Weights of a small contrastive image-text model.
Training: soap at rate 0.0038, 6400 steps.
Rows from block 2 of the image encoder of a small contrastive image-text model, named by matrix and row number. Rows with one number belong to one neuron. Each number is 50 + 15 x the weight over its row's rms, rounded and kept within 0 to 99. All counts start at 0.
After each neuron's rows are labels from the 100 images, of 14976, where the neuron reaches its highest value: "responds to" is what is common among them; "colour at peak" is the nearest of a few named colours to the mean colour under the peak. Only what is clearly more common there than usual is listed. The data: photos with spoken descriptions (Open Images, Localized Narratives). In brackets: how many of the 100.
# fc1: MLP up (encoder.blocks.2.mlp.fc1.weight, 960x160), inputs 0-53
# fc2: MLP down (encoder.blocks.2.mlp.fc2.weight, 160x960, transposed), outputs 0-53

fc1.33:69 60 80 57 63 87 50 66 46 41 30 29 55 43 50 48 37 32 48 60 25 35 31 73 35 56 44 39 39 54 72 16 54 51 65 32 52 62 43 66 67 63 59 85 26 67 38 58 62 54 78 59 43 72
fc2.33:46 46 57 33 46 77 53 45 27 54 45 67 27 38 62 40 33 37 51 20 50 57 51 23 57 74 57 73 56 41 54 53 41 26 79 33 81 36 50 33 29 29 59 53 60 63 48 55 46 61 48 49 55 53
responds to: text has "flowers" (38)
colour at peak: pink (39)

fc1.636:25 73 28 78 65 40 32 60 13 59 68 49 40 70 59 43 34 25 63 56 49 58 82 44 83 56 59 73 38 65 32 67 30 48 64 48 62 48 62 59 69 69 67 49 42 49 58 14 28 42 59 29 33 39
fc2.636:40 45 51 42 26 57 52 46 38 52 47 44 42 55 13 56 52 65 38 55 57 28 49 45 26 33 67 58 35 55 76 44 65 45 15 44 60 47 34 63 30 67 59 36 52 59 30 42 66 51 29 67 64 76
responds to: text has "people" (46)
colour at peak: brown (60)

fc1.259:51 53 49 56 46 60 63 47 54 40 36 57 61 57 46 53 60 68 44 35 55 51 66 55 46 59 24 67 62 71 54 46 49 41 39 55 20 25 42 35 76 53 81 34 57 56 50 48 20 42 55 48 74 37
fc2.259:63 30 23 23 25 35 60 58 14 59 52 40 46 46 59 50 52 28 73 64 45 57 24 58 55 60 51 28 46 51 80 59 47 59 38 51 34 64 55 68 60 41 69 35 50 18 62 43 43 55 27 44 43 83
responds to: text has "woman" (25)
colour at peak: pink (30)

fc1.472:42 60 58 46 49 51 66 32 64 52 41 48 60 69 61 23 45 63 57 91 56 41 76 38 34 18 45 61 65 48 30 46 70 49 47 39 41 65 49 72 43 33 41 62 25 49 35 12 26 47 31 42 57 52
fc2.472:57 45 52 65 38 41 34 27 44 27 50 31 64 50 63 57 46 42 16 56 61 34 65 69 51 70 60 65 54 40 39 30 39 53 14 75 54 47 33 62 32 52 48 62 31 37 61 41 10 60 49 59 54 36
responds to: text has "trees" (78); text has "sky" (70); text has "road" (44); text has "buildings" (41)
colour at peak: white (47); pink (30)

fc1.691:36 36 74 18 52 54 48 77 73 39 47 54 44 48 21 29 54 83 75 43 31 57 46 37 71 34 77 67 26 66 52 46 77 47 36 52 46 46 22 92 48 46 50 59 61 46 32 72 27 32 42 64 22 38
fc2.691:57 66 14 58 56 59 47 18 47 74 54 37 64 79 48 15 22 50 68 35 50 24 37 60 53 47 36 53 31 40 44 77 50 41 25 37 55 69 51 38 57 39 48 51 52 42 53 61 46 45 70 34 64 51
responds to: text has "trees" (59); text has "sky" (57); text has "buildings" (34); text has "poles" (30)
colour at peak: white (98)

fc1.724:68 61 76 60 53 43 46 44 69 45 44 64 47 42 47 48 36 44 32 53 58 56 31 33 32 63 45 70 64 54 72 50 32 58 71 35 15 64 32 45 68 60 62 48 51 39 49 62 38 39 31 66 62 20
fc2.724:33 36 66 69 60 40 84 79 27 48 50 47 77 58 45 28 50 65 67 38 72 51 30 47 39 62 52 25 61 67 66 44 46 73 35 58 56 51 65 42 50 50 53 68 58 52 70 36 31 67 87 61 38 55
responds to: text has "wall" (46); text has "two" (34); text has "wearing" (32)
colour at peak: pink (34)

fc1.211:77 51 34 02 40 60 31 51 65 40 79 38 70 60 39 68 51 51 38 31 49 44 37 54 61 49 61 39 81 51 62 44 64 39 39 75 76 45 59 42 43 31 30 30 50 50 67 57 55 31 56 68 75 59
fc2.211:42 44 74 53 56 51 56 62 63 53 63 46 54 50 47 34 50 66 67 67 49 40 38 51 46 23 71 51 49 73 44 54 53 46 85 31 41 29 64 64 70 44 47 42 22 68 55 56 45 49 56 41 54 12
responds to: text has "sky" (60); text has "buildings" (30)
colour at peak: white (88)

fc1.670:58 56 45 58 72 51 45 47 46 49 47 74 60 63 47 51 39 54 54 53 54 47 26 86 47 52 54 60 28 26 56 23 56 52 95 39 45 32 67 52 45 33 50 62 46 52 43 84 61 28 39 51 40 29
fc2.670:58 57 49 44 50 56 32 35 44 40 67 45 34 33 60 49 50 47 47 79 30 50 59 48 90 35 47 50 52 47 38 77 31 48 29 33 40 66 36 36 39 36 46 57 60 60 82 49 27 47 66 41 72 41
responds to: text has "table" (34); text has "white" (28)
colour at peak: pink (63)

fc1.748:47 43 48 40 46 41 57 61 30 27 69 42 73 78 63 44 37 68 36 74 61 52 28 67 49 48 31 39 70 47 49 36 50 35 61 44 67 30 58 45 46 39 61 32 59 56 71 74 31 35 68 48 83 47
fc2.748:34 48 72 63 37 63 51 41 45 71 55 44 59 35 44 40 12 62 48 46 65 59 60 59 64 59 79 43 83 70 61 62 51 55 59 61 57 43 59 25 42 37 45 38 13 49 08 29 26 98 07 56 35 53
responds to: text has "wearing" (34); text has "woman" (27)
colour at peak: pink (31)

fc1.436:60 50 36 33 59 22 90 39 25 52 47 13 55 37 32 45 41 40 66 52 45 58 51 40 42 34 46 54 18 69 26 49 67 37 42 66 22 24 69 43 60 71 82 52 43 58 49 65 51 32 39 86 43 52
fc2.436:37 47 42 42 24 18 64 37 50 45 64 53 83 69 39 73 83 42 35 44 34 21 39 58 76 44 69 52 37 22 43 24 30 74 42 39 66 66 52 58 41 44 69 69 54 40 43 33 53 54 49 54 25 51
responds to: text has "table" (30)
colour at peak: brown (69)

fc1.150:57 44 51 62 39 41 45 70 53 59 56 81 44 68 71 43 48 20 57 57 44 88 62 80 59 56 29 36 11 51 45 42 45 32 81 42 41 62 58 24 63 59 51 68 50 32 43 56 48 54 45 54 30 54
fc2.150:53 63 54 42 57 47 49 49 60 47 59 41 44 65 48 59 51 68 28 53 78 66 28 34 64 50 66 72 52 62 59 48 57 34 47 39 67 51 50 84 57 44 53 59 40 47 47 63 22 90 75 47 50 27
responds to: text has "woman" (30)
colour at peak: brown (73)

fc1.686:46 50 54 55 65 45 80 81 51 49 53 38 36 55 33 11 51 66 32 68 56 50 38 38 35 52 68 50 67 53 83 67 64 41 38 44 27 49 56 35 37 33 48 67 38 60 86 59 67 65 54 80 65 65
fc2.686:50 54 56 66 69 26 55 58 68 57 60 61 62 62 41 30 40 38 36 72 85 62 41 00 54 58 42 50 29 63 54 54 55 70 81 59 39 50 60 38 27 53 42 42 35 65 64 37 45 53 58 52 57 16
responds to: text has "people" (48); text has "holding" (35); text has "woman" (26)
colour at peak: brown (61)

fc1.732:42 75 66 61 57 35 68 49 35 56 70 55 53 38 66 51 71 73 66 46 47 42 48 33 68 58 46 65 59 46 40 48 51 14 68 53 35 27 61 55 54 48 56 68 34 50 56 58 50 37 62 41 46 71
fc2.732:39 57 53 42 47 54 48 58 75 39 43 46 39 47 31 38 73 31 21 73 54 62 37 52 48 37 31 32 45 58 03 44 49 65 66 34 41 57 64 45 73 50 55 61 53 50 42 60 47 39 32 61 74 67
responds to: text has "woman" (26)
colour at peak: pink (25)

fc1.301:81 45 56 42 63 71 37 27 59 60 54 70 38 21 36 47 36 36 36 56 27 48 53 68 45 42 69 32 53 76 45 77 48 49 53 52 43 69 47 18 60 62 25 54 53 36 48 37 47 46 57 55 46 64
fc2.301:71 48 59 61 87 63 62 69 62 64 56 41 52 87 52 43 45 65 30 43 53 62 42 44 58 62 60 42 63 33 51 60 14 50 69 76 63 51 49 62 57 30 44 54 48 51 50 59 68 59 45 36 71 53
responds to: text has "table" (37)
colour at peak: black (96)

fc1.29:68 50 37 49 49 60 44 32 46 29 39 32 79 48 37 60 24 73 51 79 46 56 43 36 55 37 53 42 50 53 34 47 70 30 49 30 55 75 73 62 68 30 25 44 49 46 47 62 21 49 48 49 54 51
fc2.29:68 49 57 74 62 64 57 26 38 71 42 75 56 25 47 52 67 32 71 50 54 47 48 42 39 44 63 26 49 73 65 64 39 31 37 69 56 47 72 62 31 17 36 65 47 20 60 33 60 34 51 45 17 27
responds to: text has "trees" (83); text has "sky" (62); text has "plants" (29); text has "grass" (28)
colour at peak: black (48)

fc1.38:73 45 52 16 65 49 32 81 66 46 43 71 61 26 49 42 79 93 71 53 55 64 49 46 43 63 53 63 50 28 51 76 39 49 27 36 44 46 54 76 83 67 32 68 38 44 33 69 55 63 37 63 50 52
fc2.38:37 78 44 45 61 35 63 42 44 46 43 52 72 53 74 70 61 76 36 33 51 34 56 38 46 53 58 36 57 31 51 12 61 56 39 70 52 40 73 21 43 85 45 52 48 43 28 72 42 68 49 43 58 07
responds to: text has "trees" (64); text has "sky" (57); text has "buildings" (29)
colour at peak: pink (27)

fc1.312:66 31 20 52 53 52 28 47 45 40 31 70 54 48 23 78 52 45 47 47 51 47 61 26 54 49 30 65 38 43 32 60 36 47 53 41 68 35 33 45 22 12 41 62 63 76 43 38 52 60 42 19 54 57
fc2.312:28 66 50 41 61 47 97 35 54 57 32 46 61 31 35 68 41 57 55 45 62 47 24 49 32 60 80 67 48 76 77 45 36 74 64 60 49 60 64 80 59 39 27 51 37 54 34 58 23 34 31 43 42 46
responds to: text has "white" (30)
colour at peak: white (45); pink (31)

fc1.210:64 54 50 50 79 26 44 71 62 34 40 45 58 69 53 22 38 52 49 47 66 79 77 55 38 49 40 57 28 49 37 43 38 62 36 79 35 41 42 24 29 49 28 28 71 44 14 57 51 49 50 54 66 70
fc2.210:18 43 64 20 38 26 62 79 23 56 31 06 61 42 45 67 41 61 32 37 51 62 70 38 74 41 60 31 51 60 51 50 25 42 41 32 59 57 48 74 39 51 74 31 46 56 50 52 77 42 47 46 53 49
responds to: text has "grass" (29)
colour at peak: brown (78)

fc1.626:30 56 44 40 25 24 73 17 52 45 49 56 27 53 61 42 62 39 65 71 49 38 47 54 31 65 71 57 80 36 56 74 54 51 33 65 46 53 44 43 55 50 58 05 58 58 48 55 42 52 46 44 47 57
fc2.626:67 61 42 42 42 47 10 63 42 48 52 34 78 45 42 55 51 43 36 24 71 80 30 34 28 29 57 28 51 43 62 20 41 49 63 32 56 59 29 41 50 34 34 43 64 43 33 30 42 67 55 48 38 40
responds to: text has "color" (31); text has "white" (28)
colour at peak: white (54); pink (39)

fc1.766:58 29 40 39 86 39 49 44 50 67 13 55 56 37 36 47 86 44 74 61 56 47 49 62 51 32 22 41 43 54 63 50 41 25 55 63 63 36 56 51 44 38 33 68 58 44 62 49 39 35 66 65 51 65
fc2.766:45 49 24 35 42 38 67 58 40 64 40 53 52 61 73 41 83 59 63 71 51 62 52 35 61 32 36 62 81 45 40 74 57 39 34 35 71 58 34 45 42 53 31 49 30 52 15 47 53 64 26 41 64 31
responds to: text has "standing" (48); text has "holding" (37)
colour at peak: black (36)

fc1.105:77 31 44 45 57 45 22 77 51 58 53 55 78 63 60 49 45 57 47 51 63 32 41 53 52 33 48 29 53 60 48 50 25 36 66 48 44 73 25 53 36 71 59 28 60 50 59 63 61 46 49 34 48 67
fc2.105:33 16 47 55 59 46 42 29 35 53 39 33 69 34 45 58 69 35 45 39 36 23 50 53 42 28 59 37 38 65 41 45 47 24 57 47 47 53 48 55 65 77 54 20 64 36 64 53 35 39 71 45 57 71
responds to: text has "grass" (47)
colour at peak: brown (59)

fc1.321:60 42 53 13 72 57 36 35 55 77 32 53 52 43 30 53 42 30 71 63 38 55 72 42 75 84 50 63 54 53 58 46 32 39 34 24 73 68 55 55 22 49 50 67 43 71 31 51 62 45 52 51 46 58
fc2.321:80 43 20 53 63 45 64 42 54 42 53 49 28 44 54 71 66 37 56 60 45 45 35 52 27 63 30 64 63 72 42 31 62 67 55 59 73 32 65 60 58 22 35 39 60 28 63 59 56 52 29 65 51 58
responds to: text has "red" (28)
colour at peak: brown (62)

fc1.375:32 49 60 48 63 55 65 54 43 56 24 46 30 52 51 48 60 27 29 46 33 54 49 44 41 64 29 48 54 46 60 43 53 12 52 30 45 28 41 51 69 29 27 54 34 35 55 55 66 40 47 54 46 78
fc2.375:36 59 72 45 62 39 76 54 29 75 63 41 31 53 38 28 77 44 44 66 51 74 44 30 49 53 43 46 71 72 35 48 60 33 79 53 53 51 57 69 53 55 30 61 44 42 42 69 45 41 37 58 45 49
responds to: text has "table" (35)
colour at peak: pink (26)

fc1.186:59 63 64 56 52 12 63 79 70 43 39 39 30 32 44 65 30 39 66 68 40 53 46 71 54 41 58 55 63 66 43 68 53 48 24 43 48 30 40 42 65 79 49 25 58 45 54 50 72 32 25 34 50 57
fc2.186:78 46 36 84 56 62 57 52 41 64 91 41 63 44 51 44 57 75 51 42 44 58 39 58 39 40 55 18 23 39 44 48 80 38 76 59 81 54 41 72 63 50 40 54 40 58 63 24 48 82 61 38 47 55
responds to: text has "red" (27)
colour at peak: red (58)

fc1.284:67 76 51 60 57 52 48 48 73 57 25 54 50 47 50 40 78 54 60 55 54 58 43 45 72 47 74 32 22 53 65 55 38 70 52 49 45 55 52 75 65 51 45 58 55 19 26 57 42 56 46 73 57 41
fc2.284:42 54 33 40 51 38 49 43 31 28 48 59 62 61 48 85 55 87 30 16 39 43 42 45 77 57 55 78 47 34 44 54 48 62 66 20 40 54 39 40 56 26 66 66 46 45 62 69 76 42 36 40 68 41
responds to: text has "table" (31)
colour at peak: brown (63)

fc1.53:23 36 33 40 57 47 31 62 42 76 51 23 47 39 52 49 47 45 63 50 51 68 62 48 60 38 36 25 45 33 37 83 49 24 50 54 40 32 45 56 33 56 65 62 48 29 33 63 86 23 44 68 41 58
fc2.53:23 70 72 64 42 44 40 57 53 32 20 56 50 65 76 64 57 73 66 49 64 54 48 56 37 24 50 51 43 39 71 57 65 65 41 41 41 59 59 57 13 43 73 46 57 37 58 55 50 70 45 38 27 47
responds to: text has "standing" (47); text has "wall" (40); text has "table" (38); text has "sitting" (36)
colour at peak: black (73)

fc1.204:33 29 76 68 37 33 46 63 49 13 41 75 61 18 41 31 43 56 43 51 32 52 55 42 46 71 41 54 54 79 36 68 69 35 47 30 21 76 16 41 67 52 85 41 51 41 57 67 77 59 59 54 66 56
fc2.204:64 40 40 36 67 27 17 48 57 79 80 34 40 28 81 65 65 42 44 49 41 40 37 65 54 52 50 55 42 43 62 48 60 34 59 50 50 61 51 56 49 37 23 53 63 63 37 90 28 31 33 27 31 34
responds to: text has "grass" (62); text has "trees" (56); text has "ground" (27)
colour at peak: grey (69)

fc1.605:56 62 59 49 53 40 48 32 60 51 63 39 44 41 41 50 34 37 33 65 40 53 64 39 29 35 62 79 62 42 65 37 46 27 46 35 48 24 82 43 64 31 61 49 45 35 47 51 65 33 50 20 39 18
fc2.605:56 49 09 45 55 40 67 47 67 21 45 75 56 50 65 55 54 37 53 71 51 51 32 43 42 61 39 40 32 38 57 49 55 48 62 55 39 64 48 74 56 69 47 47 65 67 56 56 62 00 44 72 67 22
responds to: text has "trees" (54)
colour at peak: grey (64); pink (26)

fc1.568:68 56 40 47 65 59 38 29 61 57 19 57 73 51 47 63 76 64 34 70 34 62 57 49 49 06 67 51 60 37 41 29 50 49 56 47 40 42 73 43 53 43 24 34 42 42 52 63 47 30 37 56 73 36
fc2.568:50 50 39 28 58 30 26 62 37 35 60 65 55 15 50 63 39 47 61 51 46 30 15 52 35 44 39 51 35 64 60 58 28 28 74 25 30 62 52 61 45 53 45 76 47 30 30 55 53 62 52 26 76 07
responds to: text has "trees" (67); text has "sky" (59); text has "plants" (25)
colour at peak: grey (60)

fc1.672:39 51 65 30 40 54 54 31 52 77 37 51 48 51 49 53 64 66 56 78 27 38 26 37 46 42 45 45 45 58 41 40 51 51 38 62 31 35 43 37 61 34 82 65 44 64 32 91 57 58 68 52 59 87
fc2.672:38 59 41 59 41 40 54 38 51 48 49 54 41 56 51 38 59 54 49 48 34 61 48 46 73 84 29 47 42 44 55 60 49 34 81 53 30 72 50 35 62 72 35 21 20 40 74 17 22 46 44 49 64 21
responds to: text has "food" (36); text has "plate" (31)
colour at peak: orange (38); pink (27)

fc1.149:54 26 37 34 52 31 37 49 27 68 49 33 55 41 54 64 52 45 55 48 62 53 64 72 51 74 39 57 44 53 59 61 57 27 52 48 74 45 46 43 49 59 59 54 49 51 43 52 82 73 37 47 41 74
fc2.149:33 44 79 50 51 19 51 29 76 50 39 51 46 52 39 56 55 59 31 44 58 16 28 54 47 44 43 48 39 42 59 51 86 68 52 56 57 42 72 31 13 56 32 37 59 63 43 09 42 26 38 57 37 74
responds to: text has "standing" (47); text has "holding" (38)
colour at peak: brown (70)

fc1.452:40 34 51 45 92 73 61 46 69 29 58 32 38 63 47 67 44 50 51 45 60 38 44 52 33 55 41 49 67 68 81 30 65 34 72 66 40 79 27 31 43 62 73 46 46 47 26 60 61 46 68 67 41 40
fc2.452:49 63 50 77 49 78 44 59 52 59 31 58 62 58 47 48 66 78 48 49 59 59 48 20 45 63 19 34 82 53 51 65 35 64 31 62 32 29 36 47 49 51 39 34 58 66 50 62 56 70 48 37 38 33
responds to: text has "wearing" (32)
colour at peak: pink (58)

fc1.177:32 28 48 47 57 40 59 57 54 35 36 56 58 59 77 44 47 35 65 27 63 59 66 73 59 34 47 45 46 23 25 61 60 58 74 45 49 33 41 60 60 45 46 55 69 69 54 47 58 41 48 25 43 49
fc2.177:55 62 44 64 53 47 69 40 36 58 43 59 50 48 48 48 00 50 40 54 55 38 71 32 60 49 66 73 82 37 78 60 48 55 37 32 12 41 08 65 42 25 37 55 47 32 43 27 55 44 34 63 48 75
responds to: text has "white" (33)
colour at peak: pink (53)

fc1.173:64 81 59 47 65 32 68 51 41 56 61 64 89 47 86 54 58 70 84 80 51 58 47 40 87 64 44 41 31 69 69 57 64 33 60 31 72 31 54 61 63 37 54 68 47 30 68 29 51 27 57 52 75 41
fc2.173:47 69 70 70 41 43 53 78 53 43 62 60 36 37 24 49 44 53 64 71 50 60 30 51 23 41 54 50 65 54 43 34 70 50 41 52 37 38 39 09 12 54 61 39 48 63 39 41 45 51 45 60 71 43
responds to: text has "color" (31); text has "black" (26)
colour at peak: black (37)

fc1.606:66 38 42 43 38 65 65 90 15 63 48 54 62 27 64 21 62 47 57 48 65 38 71 46 71 57 37 67 80 49 28 53 62 67 70 29 67 61 50 43 26 27 59 32 41 64 77 54 22 47 40 62 55 58
fc2.606:42 55 57 76 56 64 46 24 51 57 48 52 30 42 68 64 58 59 49 57 48 63 43 54 56 18 73 64 60 62 61 06 48 38 25 28 38 64 50 42 73 39 45 54 69 49 67 59 62 53 30 57 62 51
responds to: text has "sky" (76); text has "trees" (70); text has "grass" (32); text has "clouds" (25)
colour at peak: pink (32)

fc1.473:24 77 47 68 72 63 59 45 50 61 56 67 37 48 47 53 57 35 46 49 38 80 70 74 33 65 43 56 42 68 59 42 77 34 34 42 37 48 37 55 57 57 60 60 79 34 38 56 68 27 27 41 36 54
fc2.473:44 69 55 76 67 51 48 63 51 64 34 44 75 59 56 44 60 85 54 39 65 63 46 81 45 27 51 30 63 56 53 30 49 36 22 42 52 28 44 33 63 62 64 40 52 13 57 47 47 37 38 54 49 37
responds to: text has "red" (26)
colour at peak: red (60); orange (31)

fc1.82:54 43 44 59 42 53 61 58 33 85 59 32 58 55 35 60 65 63 58 64 58 37 35 40 57 54 77 46 40 60 63 57 41 47 67 35 47 36 46 49 65 42 55 23 70 62 68 53 24 25 43 60 42 42
fc2.82:66 64 46 23 50 68 29 50 46 55 35 37 44 39 68 64 72 38 43 22 57 42 58 37 76 70 51 66 37 52 57 53 63 33 40 46 59 43 68 59 55 29 37 59 61 26 51 52 37 57 45 37 89 40
responds to: text has "table" (34)
colour at peak: orange (32)

fc1.319:50 37 38 45 30 34 52 61 59 63 66 43 55 77 48 39 52 47 55 42 66 92 24 57 23 36 30 48 40 65 70 29 52 46 61 66 68 53 43 10 15 58 24 26 63 56 61 37 46 48 63 37 74 52
fc2.319:76 66 52 44 52 45 73 40 48 61 34 62 68 45 72 34 55 52 37 44 53 34 53 27 42 55 71 79 47 44 77 27 56 54 48 66 63 47 42 36 39 53 72 43 38 47 66 54 38 54 68 43 59 54
responds to: text has "road" (35)
colour at peak: grey (66)

fc1.700:56 55 67 45 55 31 63 55 55 35 49 45 66 44 49 32 38 48 59 31 68 67 53 61 53 56 40 70 38 52 39 69 59 30 47 34 43 51 45 67 34 23 33 19 40 69 27 94 49 58 44 18 38 23
fc2.700:64 67 64 59 43 54 26 66 34 46 38 70 47 32 41 89 40 27 41 48 39 58 60 51 47 65 67 40 59 44 19 49 66 35 92 59 51 61 47 45 74 52 51 41 35 62 48 44 59 34 66 53 53 68
responds to: text has "white" (32)
colour at peak: pink (34); white (26)

fc1.684:31 30 50 16 48 33 47 28 31 19 71 43 66 44 56 35 44 67 43 39 39 53 44 47 49 53 40 46 52 48 33 47 58 46 79 45 37 21 50 34 22 72 58 65 51 58 51 88 74 30 44 54 46 52
fc2.684:43 80 62 70 51 53 41 60 68 41 56 47 33 37 75 57 44 28 41 42 80 21 55 31 55 72 46 61 49 63 72 45 42 56 40 60 59 57 44 39 56 69 35 43 43 41 40 74 39 41 49 40 45 45
responds to: text has "white" (34)
colour at peak: pink (52); white (26)

fc1.537:58 32 75 39 66 25 39 59 52 31 66 73 38 54 53 66 50 27 36 50 36 23 57 52 31 45 54 79 40 61 68 38 55 57 89 76 58 52 28 59 55 42 57 59 73 18 53 42 50 49 38 22 58 46
fc2.537:61 37 72 35 34 75 69 52 49 27 49 45 22 47 54 70 61 56 41 63 56 58 49 36 70 55 62 48 77 34 38 49 53 49 72 71 58 49 40 68 70 40 77 38 71 80 52 37 62 37 50 52 58 41
responds to: text has "wall" (46)
colour at peak: pink (29)

fc1.31:39 54 75 53 38 48 40 59 60 81 66 61 43 61 61 58 38 43 52 69 58 48 54 28 71 39 35 38 37 75 53 63 60 52 40 53 79 48 88 58 65 32 66 47 11 57 48 60 36 40 57 57 61 43
fc2.31:57 51 74 41 43 47 46 46 23 32 58 58 33 63 51 57 23 40 26 59 17 17 38 53 61 77 67 70 44 41 65 58 40 45 39 52 83 46 61 32 46 44 52 52 40 56 43 63 43 54 55 39 35 45
responds to: text has "flowers" (33)
colour at peak: pink (30)

fc1.712:57 67 65 27 45 40 66 68 41 33 53 48 47 72 50 78 58 52 70 37 54 55 25 42 79 58 25 38 38 35 45 77 37 25 48 38 37 40 46 40 53 44 47 81 38 42 67 42 36 30 49 28 56 39
fc2.712:32 28 43 49 50 50 81 39 47 55 50 67 54 43 66 54 54 30 52 40 68 61 29 72 65 48 74 34 43 40 50 51 70 27 25 17 46 53 43 17 41 71 63 38 49 39 22 60 48 54 40 53 51 75
responds to: text has "table" (34)
colour at peak: brown (74)

fc1.767:59 21 74 40 57 55 52 49 62 24 50 73 68 26 70 71 43 46 81 64 39 47 61 61 52 32 67 35 51 73 74 47 67 49 37 48 53 53 41 73 59 48 22 46 58 15 28 59 40 58 27 45 45 57
fc2.767:51 60 71 37 47 45 50 49 53 61 42 54 37 55 54 66 38 63 26 77 55 38 37 47 77 57 68 72 63 20 66 57 74 78 68 92 36 47 52 61 58 47 47 76 57 70 67 41 43 34 56 73 54 15
responds to: text has "road" (25)
colour at peak: pink (48); white (28)

fc1.68:55 53 67 62 64 82 23 41 54 63 54 61 58 32 46 47 24 62 27 60 35 72 50 58 71 70 35 52 51 61 61 54 25 37 58 56 30 26 52 43 44 56 43 55 38 67 41 53 50 46 64 47 58 52
fc2.68:29 45 35 56 30 42 54 72 51 79 19 52 62 38 55 57 40 44 45 54 44 58 25 45 44 71 47 55 99 53 77 42 78 51 27 56 70 43 54 61 55 40 55 37 51 23 61 61 38 60 67 51 51 49
responds to: text has "woman" (34); text has "wearing" (34)
colour at peak: pink (53)

fc1.716:52 43 72 45 38 33 37 71 50 64 56 71 69 65 64 59 53 42 41 56 67 35 12 66 64 34 38 47 68 42 76 42 57 65 42 45 48 24 34 22 42 62 23 51 75 47 31 37 59 29 47 72 54 58
fc2.716:55 40 67 66 56 79 71 63 52 44 29 74 45 48 39 58 84 65 68 38 53 39 46 52 74 51 42 51 44 48 26 58 65 64 44 36 54 62 51 82 65 45 58 49 42 24 47 36 56 39 46 46 41 16
responds to: text has "grass" (27)
colour at peak: white (66); pink (28)